config.toml
model = "image classifier"
dataset = "retinal OCT scans (Kermany 2017)"
image_size = 32
crop_scale_min = 1
activation = "star_relu"
label_smoothing = 0.1
residual_init = "none"
beta1 = 0.9
beta2 = 0.99
batch_size = 256
final_lr_fraction = 0.05
Rows from block 3, named by matrix and row number. Rows with one number belong to one neuron. Each number is 200 + 20 x the weight over its row's rms, rounded and kept within 0 to 999. All counts start at 0. After the name is the row's rms in percent of the matrix's.
# fc1: MLP up (model.blocks.3.mlp.fc1.weight, 1920x320), inputs 107-213
# fc2: MLP down (model.blocks.3.mlp.fc2.weight, 320x1920, transposed), outputs 107-213
fc1.858,106,174,196,206,177,216,200,193,199,195,171,209,210,214,186,180,240,209,219,210,192,178,219,169,211,208,208,204,175,180,168,199,192,202,194,182,182,184,134,183,199,182,215,161,187,150,184,226,186,181,188,221,202,196,223,180,188,204,232,218,245,185,181,169,220,199,210,240,210,206,197,216,208,185,202,199,159,194,224,188,189,188,206,177,189,168,189,197,191,194,181,204,199,191,220,207,214,178,222,202,194,204,169,209,228,176,210,192
fc2.858,091,196,198,202,189,199,156,224,186,246,189,214,205,196,168,215,192,189,172,221,213,179,189,192,177,208,211,199,186,214,202,180,170,185,215,194,217,224,204,181,171,205,167,210,174,212,205,192,212,179,183,228,204,181,214,205,190,186,213,222,215,192,205,226,180,183,212,185,213,201,215,204,202,219,210,165,182,209,194,184,215,209,200,144,232,183,192,203,231,209,173,184,235,197,205,220,173,186,190,208,204,192,199,181,223,156,198,224
fc1.859,100,222,202,230,218,187,235,209,177,191,202,199,232,209,214,228,188,193,174,237,179,202,197,169,188,205,205,222,194,185,193,208,211,188,203,183,185,218,207,230,221,195,165,209,183,205,193,201,200,226,226,181,164,215,165,201,212,186,210,189,249,219,172,194,213,186,167,202,187,215,166,223,239,187,208,268,194,192,176,205,239,196,198,197,210,204,211,184,218,185,212,183,165,195,238,235,213,223,228,189,190,203,166,172,219,192,211,216
fc2.859,096,190,243,212,197,147,192,219,209,220,198,230,191,217,192,223,201,220,198,196,199,207,212,184,205,179,185,205,195,164,209,201,232,148,216,171,160,186,196,204,226,217,215,196,180,229,217,183,234,209,174,188,204,202,222,200,180,211,195,183,222,208,195,198,200,175,210,205,187,199,162,181,173,193,157,198,217,172,208,211,223,166,231,182,176,208,182,220,197,190,182,170,147,198,172,190,218,181,210,187,220,212,173,198,168,198,174,206
fc1.860,097,172,174,222,204,206,208,176,208,190,203,168,178,194,175,215,159,178,206,198,207,198,225,192,215,183,198,178,205,194,209,186,220,154,217,175,193,166,201,213,192,205,209,197,217,206,187,214,197,173,222,209,230,193,208,181,191,217,205,198,176,225,195,192,175,231,222,216,217,185,206,198,187,237,200,233,179,228,212,181,177,217,183,203,196,191,186,222,194,188,197,219,211,176,204,226,206,157,176,259,188,190,244,250,218,194,177,223
fc2.860,112,201,197,189,225,192,186,205,207,200,218,204,200,224,208,199,176,192,176,211,169,196,194,199,205,209,178,208,202,174,187,169,196,158,212,234,168,184,213,210,223,205,208,213,235,209,215,212,202,206,194,207,180,167,210,237,230,187,196,197,208,232,179,225,236,181,193,175,216,207,188,184,178,198,193,196,251,200,168,184,184,230,227,187,202,222,185,198,220,185,211,203,158,181,207,174,203,160,199,186,162,201,186,189,182,203,168,188
fc1.861,105,219,154,203,186,177,196,217,207,191,207,192,210,193,224,179,203,185,177,173,178,196,231,226,180,205,220,198,220,232,235,211,224,177,175,208,237,218,272,210,193,207,205,190,184,196,194,188,207,223,213,191,195,207,190,229,197,201,200,183,185,179,166,220,213,161,201,201,169,180,246,203,232,181,215,191,185,207,222,164,182,185,166,196,226,204,170,216,191,230,181,179,228,204,190,204,231,184,165,169,217,183,183,223,198,206,191,179
fc2.861,112,211,250,184,202,212,209,191,196,219,178,203,203,209,176,166,243,187,214,192,223,203,213,185,197,186,220,186,195,194,207,218,175,206,214,200,187,233,127,209,222,184,185,221,196,161,208,219,170,198,205,191,197,218,218,175,214,209,196,181,198,177,157,191,196,199,206,218,216,176,178,183,213,195,208,226,175,180,198,207,197,202,204,203,207,175,221,187,199,224,191,226,230,220,203,181,202,216,186,225,229,213,211,186,169,216,221,190
fc1.862,098,179,219,230,176,241,169,205,214,252,168,165,224,191,182,177,240,214,173,197,211,191,215,189,206,208,197,218,211,198,222,192,198,216,208,152,208,216,213,171,202,199,157,194,197,216,184,216,165,190,203,216,186,222,193,182,213,221,208,204,183,208,198,205,213,214,173,201,242,203,175,226,206,224,171,215,222,184,186,215,175,180,208,206,232,225,198,182,224,204,199,205,204,190,210,188,187,226,209,213,213,164,218,176,139,184,191,187
fc2.862,107,216,170,210,186,196,226,168,221,233,211,215,174,189,178,186,235,237,218,234,223,190,198,189,205,201,188,168,232,240,198,233,204,205,206,161,219,226,192,226,187,174,221,171,196,191,194,196,188,167,182,189,168,236,199,217,187,181,203,197,221,182,176,155,172,193,143,222,162,212,208,212,202,183,191,208,180,204,220,220,211,194,165,231,211,199,238,186,185,211,183,203,227,185,218,231,185,187,217,214,252,215,206,188,203,238,231,201
fc1.863,108,225,209,218,220,185,185,194,218,194,180,184,189,216,191,199,232,193,220,221,233,234,205,228,159,210,203,209,196,241,202,201,189,202,219,214,193,191,167,220,220,179,211,174,248,205,198,198,232,221,190,209,193,180,153,208,226,197,198,201,162,222,235,226,220,203,211,179,207,196,230,210,232,194,192,223,218,229,196,192,217,214,198,213,216,174,196,197,202,224,146,207,197,231,224,184,167,189,154,187,192,194,175,214,179,203,210,171
fc2.863,092,191,205,163,212,242,206,166,222,216,218,176,202,248,191,252,182,165,229,187,221,211,205,204,203,219,182,188,191,193,180,184,178,242,211,216,216,188,192,207,186,222,162,187,216,185,232,194,202,177,221,187,193,219,174,185,238,225,199,221,207,208,231,195,206,152,183,176,238,199,206,197,178,229,191,255,174,213,213,176,186,196,209,211,212,221,177,167,205,193,206,213,185,221,234,183,190,194,195,223,233,189,197,209,209,214,199,192
fc1.864,112,201,193,213,184,213,175,189,198,184,217,233,191,201,164,234,202,186,199,229,210,198,168,224,228,209,205,209,162,178,190,198,232,188,185,199,193,221,175,223,205,212,213,201,216,210,187,205,217,207,187,181,217,178,214,196,223,220,212,209,192,221,226,177,171,213,191,225,211,191,206,237,194,220,199,176,241,173,198,216,189,193,163,179,244,178,212,197,178,223,192,201,202,212,215,215,211,196,183,195,196,209,191,199,192,217,182,222
fc2.864,089,200,211,202,195,203,213,137,194,197,162,195,141,192,173,206,245,175,179,211,212,225,215,193,182,214,174,176,225,222,182,227,210,216,214,245,193,175,176,198,182,227,197,194,208,143,215,212,194,176,234,198,182,198,178,212,235,186,182,175,197,214,205,180,201,174,202,211,213,181,184,181,211,171,189,247,170,213,196,181,167,186,208,160,183,193,196,233,195,191,199,170,194,190,216,200,211,196,220,213,206,209,187,217,203,191,216,214
fc1.865,087,175,198,209,179,236,198,218,180,205,188,178,194,197,184,211,192,207,211,237,218,178,202,192,192,203,188,208,204,206,189,253,153,159,222,216,197,181,197,160,187,202,219,200,196,167,151,239,172,175,215,211,213,180,192,188,199,230,170,165,194,174,203,231,208,188,204,208,227,186,179,223,162,230,186,190,203,203,236,212,217,205,193,215,206,204,190,213,193,233,196,205,189,176,218,205,179,213,211,218,212,188,204,204,185,202,163,195
fc2.865,099,173,217,183,236,217,207,179,209,213,202,165,207,178,248,238,189,185,213,187,175,210,191,223,181,206,176,205,206,173,180,164,190,180,194,204,193,198,226,202,181,194,204,205,236,196,190,220,202,209,233,225,183,197,199,241,200,204,166,201,205,217,198,209,180,188,188,190,180,200,223,179,222,179,178,207,198,224,204,184,201,187,198,225,235,166,211,204,206,243,177,189,215,155,219,181,189,208,193,200,210,178,210,207,196,173,179,201
fc1.866,086,177,208,219,162,190,230,163,186,190,173,192,195,214,227,171,212,195,218,208,231,187,193,187,181,186,149,218,212,228,201,203,194,201,219,202,200,192,193,182,198,185,210,170,218,175,188,206,196,187,179,171,183,240,195,207,197,175,214,198,188,156,178,180,230,186,189,189,204,180,187,204,188,209,202,183,224,216,216,177,173,185,196,167,233,214,145,216,186,206,169,217,214,209,220,163,222,155,206,210,194,170,199,202,200,158,179,174
fc2.866,076,199,226,205,197,180,172,197,157,207,187,217,226,179,164,220,182,197,201,221,216,208,205,188,199,168,208,190,208,208,184,163,213,224,195,197,179,228,216,188,193,193,164,188,178,227,218,232,183,239,158,190,223,172,200,188,212,210,225,212,220,209,234,190,210,187,217,233,189,181,180,209,198,218,238,183,213,185,191,215,193,223,217,204,231,229,180,228,210,203,203,175,204,215,196,231,167,202,185,199,220,206,209,206,208,177,219,158
fc1.867,109,217,183,202,167,214,183,209,200,179,187,168,172,229,183,215,191,192,186,193,204,211,181,160,218,197,207,164,183,154,170,212,186,201,213,218,206,197,192,207,214,187,191,198,233,193,188,209,201,200,235,193,234,202,207,167,215,215,179,180,189,139,153,203,199,200,174,212,212,225,219,184,209,177,218,175,233,211,203,194,207,226,206,169,187,193,196,176,188,214,158,187,210,180,178,185,218,214,205,183,233,191,211,190,186,168,225,205
fc2.867,109,220,217,230,149,208,177,208,191,228,192,202,214,228,217,185,200,209,244,216,242,221,189,209,193,222,210,173,180,176,209,205,221,242,195,214,184,190,227,192,194,231,219,199,201,169,226,163,182,239,205,209,253,201,190,188,211,198,200,268,190,182,209,176,200,227,189,239,208,199,211,217,216,185,217,214,174,199,208,198,213,176,192,172,173,187,195,213,189,172,217,187,225,218,203,208,187,215,201,229,209,245,214,219,229,216,214,217
fc1.868,093,192,216,234,203,163,169,208,212,187,166,180,207,193,199,213,221,200,207,185,204,180,223,210,194,203,173,193,179,197,210,207,192,180,221,204,213,201,212,186,200,207,194,224,214,218,202,198,229,222,212,198,195,204,176,208,236,204,171,224,183,203,203,208,201,187,238,188,195,167,197,176,203,172,212,184,233,205,212,202,220,196,189,232,257,179,190,222,178,225,191,199,231,239,225,187,195,159,177,199,193,189,192,183,193,207,197,173
fc2.868,116,178,211,164,227,211,207,203,159,205,184,193,195,190,207,208,224,165,172,192,149,184,234,200,189,234,192,214,221,191,166,189,190,166,225,227,148,196,194,204,226,194,215,194,235,188,212,233,208,188,231,175,187,169,195,179,218,208,203,172,182,230,169,217,186,201,224,190,179,214,220,187,196,215,188,215,184,213,171,214,200,216,216,210,186,209,182,172,203,216,208,223,197,202,222,178,229,236,196,205,178,171,197,187,177,177,179,207
fc1.869,106,181,201,205,202,173,207,191,198,204,202,165,235,190,201,194,217,219,173,180,200,211,190,163,193,220,157,188,206,227,187,205,211,196,199,209,206,181,226,175,240,231,214,203,197,238,201,164,197,186,229,210,168,231,220,234,175,209,198,222,209,230,204,168,201,177,188,187,202,221,218,189,192,206,211,195,218,202,217,216,184,180,180,166,189,206,170,240,188,214,212,201,212,210,229,176,208,197,203,229,174,223,234,168,178,171,226,207
fc2.869,128,200,154,157,219,216,217,206,216,201,201,209,198,193,226,182,189,191,179,174,156,218,204,213,179,233,158,202,179,205,196,195,183,216,204,204,223,205,201,202,174,181,219,195,247,214,199,218,202,190,241,226,170,191,192,224,211,181,182,182,210,241,189,195,193,206,216,189,210,175,192,238,191,216,211,188,182,230,184,210,188,219,197,205,202,205,207,170,194,195,214,224,216,189,237,164,190,208,204,217,165,177,206,195,193,215,204,163
fc1.870,091,230,184,222,184,198,198,199,230,171,186,197,200,180,175,181,208,183,201,172,193,173,156,242,213,223,220,172,202,233,184,182,183,191,197,194,192,232,172,203,235,167,219,195,221,197,197,174,215,179,156,206,205,222,172,187,225,235,172,160,175,193,181,173,176,196,185,202,200,207,207,215,163,206,178,220,234,227,185,222,222,223,196,204,222,202,207,184,186,234,179,162,200,232,205,185,193,173,188,187,222,192,203,229,221,204,211,222
fc2.870,093,209,242,181,233,223,234,209,153,243,187,201,182,205,201,210,238,169,205,183,211,197,202,221,201,246,208,208,214,220,216,204,198,202,224,204,203,218,170,172,197,203,168,208,201,210,197,188,204,178,233,195,231,202,215,176,209,184,185,230,198,171,192,196,198,222,196,217,200,202,229,167,231,182,186,217,195,222,171,233,197,220,193,236,204,165,210,231,208,212,204,192,201,233,212,186,191,211,195,215,221,227,218,178,225,190,188,232
fc1.871,096,196,199,189,219,198,200,220,197,218,156,215,176,188,192,181,244,171,181,196,209,212,217,184,198,233,190,198,223,205,167,225,197,176,202,192,210,177,209,226,192,211,232,199,207,231,210,203,228,189,205,164,160,209,193,206,218,242,194,196,175,207,208,177,148,212,199,205,220,202,226,214,180,198,175,238,194,208,190,202,160,211,185,176,189,173,170,247,215,206,179,183,199,223,208,225,162,202,205,210,164,212,216,210,210,205,192,210
fc2.871,073,212,219,186,220,217,181,212,206,205,190,211,208,208,197,194,193,209,199,236,185,177,182,205,223,200,219,217,184,215,199,204,191,176,174,203,176,187,201,199,253,196,203,190,212,236,216,174,243,240,189,231,197,189,219,179,227,194,187,194,205,214,202,221,201,217,178,212,211,204,197,182,209,193,182,180,213,202,176,200,192,184,249,178,199,185,196,209,194,203,228,190,149,191,200,225,183,205,170,163,178,179,185,186,179,226,243,211
fc1.872,084,217,168,189,193,172,191,217,212,219,197,176,218,189,190,219,220,232,201,236,213,225,217,193,227,178,197,178,187,167,223,199,199,158,227,172,192,176,202,209,235,200,223,230,195,156,176,186,184,201,181,168,201,211,172,209,230,207,187,192,239,196,156,198,239,221,187,215,223,196,209,198,183,198,238,190,223,194,191,212,221,194,203,199,249,203,160,197,208,190,186,164,222,242,209,180,212,217,175,210,160,171,205,198,189,166,200,196
fc2.872,087,195,235,200,192,191,221,209,178,175,221,169,221,181,193,216,223,200,174,205,210,207,197,215,233,205,225,205,214,217,233,192,205,216,175,200,175,212,217,174,171,222,201,187,205,217,216,210,200,215,189,203,192,214,270,184,186,235,216,249,216,187,233,194,142,197,206,210,179,197,225,198,217,216,201,202,210,211,204,201,227,200,188,196,180,216,205,176,193,207,180,234,188,203,175,224,198,227,216,194,225,211,201,180,206,231,207,205
fc1.873,094,197,157,221,194,217,192,171,218,201,155,198,218,220,204,226,192,214,213,193,207,221,212,225,173,226,154,210,197,197,231,230,194,172,210,205,205,215,186,197,199,215,238,160,201,206,160,193,170,183,219,166,213,175,197,200,196,164,215,214,199,173,191,212,204,184,172,179,168,164,239,237,203,236,160,224,213,200,228,184,212,206,188,214,238,181,197,220,220,213,178,212,216,198,210,215,216,185,192,214,206,203,228,185,209,190,179,205
fc2.873,096,191,180,176,220,205,246,188,146,231,187,186,181,234,233,226,254,171,195,203,184,192,208,234,195,212,177,177,222,195,195,232,184,182,217,219,198,206,230,235,190,192,241,207,221,194,176,190,198,177,231,203,210,174,168,211,205,210,178,199,175,233,212,157,200,207,181,191,168,174,196,169,199,200,193,181,177,219,191,207,212,221,171,212,192,187,228,186,189,198,201,204,179,205,245,193,202,220,215,197,216,207,197,185,203,176,182,204
fc1.874,101,194,162,207,220,226,215,215,204,231,175,126,187,194,196,226,178,199,201,169,203,215,197,224,208,213,177,209,196,192,237,205,184,180,188,209,235,182,222,189,220,222,182,189,200,213,174,220,165,202,223,189,197,208,226,203,191,202,205,200,215,195,185,191,216,177,185,188,208,175,181,222,212,210,185,212,201,187,257,212,182,206,185,189,200,214,155,196,210,213,212,228,221,189,255,209,199,204,189,222,180,143,192,181,179,172,202,198
fc2.874,104,197,219,179,215,196,231,169,181,247,233,212,265,199,242,186,212,189,222,177,181,208,207,232,211,192,161,182,217,219,188,202,174,220,219,200,227,218,198,211,193,208,220,201,222,225,171,218,204,211,205,219,190,193,184,214,193,212,175,184,232,194,208,190,184,223,203,221,160,158,208,206,222,216,217,217,192,211,178,211,214,211,185,193,204,194,227,187,210,217,179,214,241,202,208,189,214,223,191,207,215,189,207,184,195,194,174,169
fc1.875,135,193,204,173,239,196,208,191,187,232,218,228,239,196,211,221,204,195,202,217,213,204,212,190,182,210,155,221,217,199,171,187,225,219,166,197,209,198,217,185,201,235,171,210,159,208,201,193,205,185,194,183,172,179,178,208,226,170,179,196,208,201,172,191,175,190,190,195,213,167,207,224,198,217,210,217,191,155,175,184,211,197,208,185,219,234,231,241,197,205,241,199,189,180,176,216,172,197,239,184,181,190,187,198,194,230,182,220
fc2.875,103,173,216,153,220,199,206,227,254,219,192,177,198,206,190,217,206,173,209,207,165,181,181,235,202,197,185,210,167,174,198,188,197,208,201,206,235,191,218,218,211,209,206,185,176,183,175,177,196,188,204,203,185,177,172,220,245,201,206,198,209,201,178,234,153,221,214,162,180,200,198,191,192,172,177,214,182,204,173,160,186,182,205,236,217,194,156,158,195,224,188,216,217,178,250,184,189,199,176,223,196,155,204,224,199,182,178,191
fc1.876,112,177,214,206,203,197,184,205,209,216,212,203,214,201,211,216,182,191,214,201,237,178,209,183,221,182,154,186,189,242,211,148,196,229,197,203,212,159,184,193,197,242,184,232,185,189,206,218,194,171,204,201,200,193,188,224,215,185,195,212,169,177,239,176,189,191,223,192,241,208,166,199,231,211,204,196,198,232,210,171,176,201,165,248,204,178,198,186,209,210,216,200,198,218,206,165,159,189,200,215,179,185,188,214,184,219,164,174
fc2.876,101,188,171,189,191,183,186,227,210,191,210,235,215,225,200,188,217,175,216,223,212,186,205,230,158,186,206,203,196,195,210,217,228,203,196,171,180,185,195,207,246,181,193,178,166,217,198,219,190,220,205,188,213,198,170,172,234,173,204,229,178,205,197,192,196,173,250,217,207,217,170,170,207,186,177,254,200,196,191,181,204,216,223,223,185,182,190,160,184,238,197,228,189,203,206,230,182,186,191,178,210,207,182,186,175,169,200,184
fc1.877,105,201,247,191,197,196,203,202,207,202,215,154,190,207,179,243,193,228,197,230,185,221,231,168,183,207,177,184,202,223,241,210,212,186,217,170,203,195,190,177,214,180,196,173,187,188,192,202,176,238,176,201,187,190,190,216,201,189,234,212,169,178,185,177,206,199,218,181,211,235,162,188,216,179,212,202,223,213,185,150,187,201,183,237,199,225,219,194,198,181,205,211,208,230,206,159,220,210,202,194,191,184,211,194,180,196,194,186
fc2.877,100,206,238,214,184,194,221,238,201,162,255,216,200,173,189,156,178,210,162,197,191,219,198,244,166,192,194,186,218,206,192,215,198,199,178,190,222,182,208,222,211,187,164,202,167,203,198,210,172,199,179,199,226,223,191,195,209,201,210,235,253,205,213,190,177,165,213,193,184,192,211,212,224,216,191,210,233,208,184,175,206,223,203,199,232,199,189,168,191,223,200,216,198,204,227,231,179,202,199,195,190,207,190,194,184,203,219,192
fc1.878,103,204,194,198,188,205,206,161,199,230,199,197,185,150,199,171,205,189,192,191,200,194,177,237,187,187,200,206,217,246,186,203,233,233,204,184,180,223,203,214,229,230,208,216,229,207,202,182,253,200,191,208,178,195,177,182,231,227,193,212,209,197,180,195,148,197,208,206,216,183,193,213,216,221,200,218,223,190,197,235,206,207,208,213,201,220,203,215,226,198,223,196,214,180,197,204,201,209,181,187,219,203,197,228,200,206,236,239
fc2.878,116,230,229,209,198,197,190,209,234,214,196,174,183,194,188,197,223,187,215,184,220,187,165,213,221,216,184,165,190,224,222,207,198,191,243,199,233,217,175,195,189,231,215,200,217,198,152,191,213,158,226,236,231,182,187,212,228,204,219,179,192,194,204,189,231,235,193,207,191,183,201,185,174,185,168,216,160,208,222,183,201,228,194,194,173,203,176,234,190,184,204,176,178,199,206,196,176,205,177,257,246,206,206,227,216,213,159,225
fc1.879,076,221,194,216,214,186,175,176,209,208,170,198,224,197,195,179,196,212,208,204,203,191,203,208,176,196,220,167,198,216,223,211,187,157,189,197,218,204,220,172,207,201,193,231,182,165,196,184,206,201,190,214,181,211,203,225,234,237,197,193,203,209,164,212,204,216,203,212,203,182,204,216,211,205,217,185,205,192,221,212,223,184,191,172,260,172,167,198,171,197,190,195,216,232,216,202,224,207,182,202,198,193,192,223,214,161,190,216
fc2.879,073,218,212,196,202,198,198,228,198,219,203,170,241,169,191,215,221,184,190,231,213,247,169,206,203,196,200,203,202,223,211,191,192,233,198,181,176,201,198,188,172,217,195,170,237,213,200,200,181,192,187,193,202,210,222,183,185,204,236,241,221,206,205,195,168,184,192,192,176,193,215,174,220,201,188,208,201,205,210,206,229,218,202,194,200,198,185,192,204,242,182,185,248,215,185,206,205,218,190,213,219,219,213,201,198,189,176,212
fc1.880,109,237,222,225,167,239,213,171,185,222,180,162,269,217,224,194,182,250,214,190,243,196,177,163,195,200,183,203,225,178,177,194,204,224,183,206,213,196,178,170,227,188,206,248,209,187,189,189,183,184,175,227,200,214,229,212,154,165,232,218,228,229,222,230,201,206,190,212,206,187,214,223,199,204,226,182,223,200,203,198,266,189,195,199,196,201,188,187,207,189,203,226,212,179,227,155,159,186,196,202,190,221,215,189,211,188,191,198
fc2.880,100,192,150,159,212,227,218,220,220,227,202,195,257,228,195,233,197,186,198,188,203,201,176,208,148,194,194,230,165,199,219,169,223,208,205,215,153,194,233,231,191,204,223,157,204,200,165,203,167,218,200,203,195,202,212,190,203,168,200,222,239,225,156,206,199,179,229,221,225,176,156,210,179,245,210,207,159,168,187,224,192,218,207,185,208,186,207,219,223,185,194,210,202,214,204,182,205,211,221,196,220,206,197,250,184,202,204,190
fc1.881,098,172,220,193,185,214,205,198,210,179,204,176,209,213,192,189,189,212,175,234,229,199,224,195,210,217,221,187,188,219,209,225,194,173,187,202,186,183,187,212,214,220,200,177,194,185,173,188,198,185,191,207,182,230,183,211,183,184,204,171,174,197,180,182,201,229,176,188,211,205,186,203,190,236,201,205,185,210,199,220,196,157,207,198,196,186,151,184,201,204,201,171,227,182,196,198,237,203,185,244,196,145,213,206,211,193,191,238
fc2.881,117,174,222,150,223,196,194,218,186,196,198,172,192,210,208,177,206,182,155,214,151,223,197,189,193,178,206,216,191,198,190,189,197,177,216,203,171,194,185,231,211,180,211,239,209,219,216,215,213,206,199,203,197,175,191,226,226,199,202,187,218,232,162,222,208,186,207,174,194,202,183,183,196,214,198,188,232,169,170,199,185,245,234,183,227,214,194,186,217,217,203,236,187,200,208,167,221,183,187,180,169,185,190,189,172,174,161,174
fc1.882,099,236,196,180,221,186,204,183,172,228,200,179,214,215,204,197,209,214,197,217,238,201,180,192,178,194,179,243,213,200,209,220,206,208,178,212,209,198,204,165,188,222,182,204,195,166,195,232,174,172,216,193,200,234,196,229,190,214,200,187,185,216,198,197,190,213,176,172,191,197,185,229,204,214,209,240,170,195,190,197,215,186,225,186,194,228,205,216,182,186,183,196,176,186,192,185,203,246,205,168,204,146,174,205,202,200,155,222
fc2.882,123,180,214,172,223,202,213,197,211,189,190,200,205,224,213,202,192,164,179,205,163,203,219,217,199,195,202,213,172,211,210,181,215,201,218,199,235,194,206,235,208,187,206,206,196,199,215,186,204,208,206,193,194,162,167,223,202,180,205,166,194,177,169,236,159,219,237,171,207,232,167,187,219,235,201,218,213,193,179,169,179,209,222,222,228,204,183,190,252,225,203,217,199,190,213,184,209,179,201,195,207,162,197,226,178,170,178,169
fc1.883,096,225,180,197,206,203,192,192,226,189,205,207,202,178,171,201,222,246,187,189,178,142,181,153,206,200,211,186,201,195,222,194,198,210,209,196,186,190,209,150,202,179,195,208,177,194,203,191,206,215,209,201,204,215,211,197,236,213,195,182,182,185,179,223,212,166,230,223,196,195,215,165,182,172,204,205,212,189,232,225,207,205,186,196,232,212,166,182,173,192,220,202,231,202,182,199,218,208,207,210,210,196,191,208,153,193,217,213
fc2.883,119,208,181,176,239,227,192,171,199,210,186,198,184,227,193,202,215,156,218,176,193,212,223,242,215,219,211,187,210,195,225,188,197,179,223,230,195,243,185,238,227,190,244,190,187,200,182,196,229,189,215,200,190,162,188,172,217,201,186,159,202,194,177,174,233,227,193,223,153,183,173,202,215,191,229,225,173,186,202,213,179,247,216,223,196,222,201,189,213,177,222,196,218,235,231,176,203,193,210,213,242,217,228,214,173,183,185,183
fc1.884,155,199,236,213,182,224,184,220,175,224,209,224,208,216,197,213,201,182,203,176,209,257,213,193,197,206,196,209,201,149,156,204,175,200,194,199,216,211,179,244,217,228,194,187,206,216,187,204,245,223,223,176,166,201,213,188,210,201,206,216,214,172,223,185,189,190,207,235,218,193,213,219,198,191,185,203,210,205,158,170,204,234,186,193,227,194,183,212,212,233,181,201,205,199,197,227,224,170,176,178,180,225,186,177,169,209,198,170
fc2.884,057,191,173,223,218,232,224,199,214,248,184,228,168,240,208,202,213,210,241,188,195,207,152,201,208,166,210,188,185,239,187,209,207,192,180,192,168,171,214,203,192,183,186,196,174,214,201,198,156,167,196,189,177,168,178,195,198,237,203,186,150,211,204,178,191,228,221,202,208,190,190,244,218,234,217,177,212,181,195,197,235,229,209,186,179,175,184,205,191,208,239,175,199,200,216,221,191,171,174,202,174,202,218,213,197,228,198,187
fc1.885,092,165,211,217,180,213,213,189,209,178,204,155,197,201,174,208,189,183,198,205,218,199,230,205,204,177,218,199,200,198,214,204,214,151,209,195,189,181,205,208,185,209,197,200,205,173,170,212,179,183,205,207,225,214,183,164,193,197,192,190,205,205,178,203,193,219,208,217,219,193,213,181,216,245,203,234,170,230,197,195,186,227,194,206,181,193,174,217,183,187,191,197,207,166,184,223,217,159,194,253,182,173,236,223,225,192,191,206
fc2.885,102,194,206,180,218,205,211,212,203,197,210,187,218,207,208,181,182,200,177,206,164,217,190,183,201,183,192,212,209,185,175,161,195,166,214,238,171,168,222,211,212,209,208,247,233,227,227,191,227,223,201,200,186,172,209,233,204,198,209,196,201,225,165,218,227,186,191,180,215,195,193,177,196,208,205,187,253,189,179,190,187,226,219,197,202,210,188,204,217,193,200,213,183,189,211,164,217,166,200,182,170,191,179,179,177,198,182,191
fc1.886,087,229,214,220,205,222,185,211,199,219,231,198,210,202,214,182,173,207,200,227,203,175,214,200,204,210,216,191,199,219,203,245,181,175,178,174,177,221,171,194,259,197,204,188,222,198,197,217,195,200,179,217,179,215,183,178,213,209,199,192,199,206,162,192,186,229,205,218,176,169,188,222,210,187,174,209,203,186,234,200,210,191,198,188,253,214,214,212,260,177,228,179,204,199,196,194,201,183,207,190,214,195,188,166,215,196,159,215
fc2.886,101,188,191,214,193,176,219,155,178,190,252,226,232,188,208,203,224,229,194,199,211,197,211,211,182,182,179,222,212,236,201,232,226,178,193,148,202,218,151,182,191,174,182,185,178,206,192,188,205,182,189,202,188,209,180,219,169,188,217,163,196,190,204,203,163,183,208,198,200,215,211,204,214,211,162,178,202,204,198,200,225,167,190,206,253,189,230,210,201,220,196,190,200,193,190,213,206,172,172,207,231,205,215,184,201,184,200,208
fc1.887,082,209,177,206,189,228,203,162,197,203,200,193,211,172,209,181,174,199,210,187,199,187,181,208,171,227,196,204,194,183,220,165,197,234,214,204,207,167,203,178,221,221,187,219,153,177,190,198,232,185,172,174,191,222,223,197,221,204,173,214,183,192,185,190,221,220,218,224,201,206,216,215,206,194,180,218,199,200,219,194,186,193,188,161,229,164,200,161,184,205,235,236,208,183,222,223,213,228,214,201,204,172,194,175,176,172,196,214
fc2.887,059,196,205,198,218,196,229,175,204,214,191,251,206,167,229,216,206,197,215,221,212,215,232,214,217,171,194,196,203,206,190,196,196,231,203,175,216,234,212,197,172,205,220,191,189,221,182,199,216,188,189,227,163,200,243,197,199,179,198,190,205,230,227,204,193,196,214,234,208,155,202,210,189,194,225,194,208,191,198,205,223,248,202,189,219,186,192,222,215,183,200,172,249,214,213,222,228,220,180,200,238,198,204,199,224,190,207,219
fc1.888,123,207,244,176,206,182,203,169,195,192,239,166,197,206,163,209,202,201,186,163,227,220,224,218,237,212,171,227,170,169,206,191,187,216,187,189,257,189,189,203,219,222,200,223,223,190,216,185,198,172,247,243,197,217,177,194,197,207,188,204,189,226,212,176,165,236,206,190,207,202,195,195,223,228,223,185,196,238,224,201,172,208,216,200,193,185,207,163,208,181,187,173,204,226,204,158,205,194,211,225,236,197,231,216,206,224,213,176
fc2.888,112,206,191,211,167,194,233,231,205,204,179,213,184,204,197,235,229,199,231,204,226,194,197,202,216,209,222,197,206,209,203,202,201,220,205,195,207,195,206,178,194,232,209,202,194,204,212,216,191,240,191,206,234,202,191,171,221,214,198,227,211,186,209,176,250,192,157,200,218,187,205,181,210,183,196,195,182,195,217,225,182,184,199,209,140,209,196,208,206,152,198,183,178,214,190,221,186,206,225,197,200,208,204,223,224,160,205,208
fc1.889,122,203,170,189,186,197,234,196,215,205,204,196,223,218,241,211,211,227,190,218,208,169,191,196,205,166,168,223,218,188,221,220,180,206,204,178,188,206,193,232,203,194,173,212,251,219,203,189,228,210,212,210,208,173,174,210,194,172,189,162,233,207,181,194,189,192,176,196,183,224,238,187,200,194,202,208,200,202,197,254,223,182,193,175,204,192,191,202,235,202,153,155,202,245,223,196,189,211,177,196,194,183,228,178,212,208,195,181
fc2.889,109,183,214,224,183,163,184,210,181,241,191,237,208,188,161,185,213,222,193,191,213,179,206,186,224,198,191,219,154,222,216,186,211,165,195,178,163,178,184,187,233,236,172,189,189,195,228,218,204,242,209,199,201,217,213,194,199,220,240,205,227,188,201,212,185,173,197,207,194,207,191,205,194,225,194,174,209,183,232,177,180,192,201,204,184,213,203,217,216,191,207,184,174,175,170,220,185,205,238,170,206,214,177,191,197,178,221,212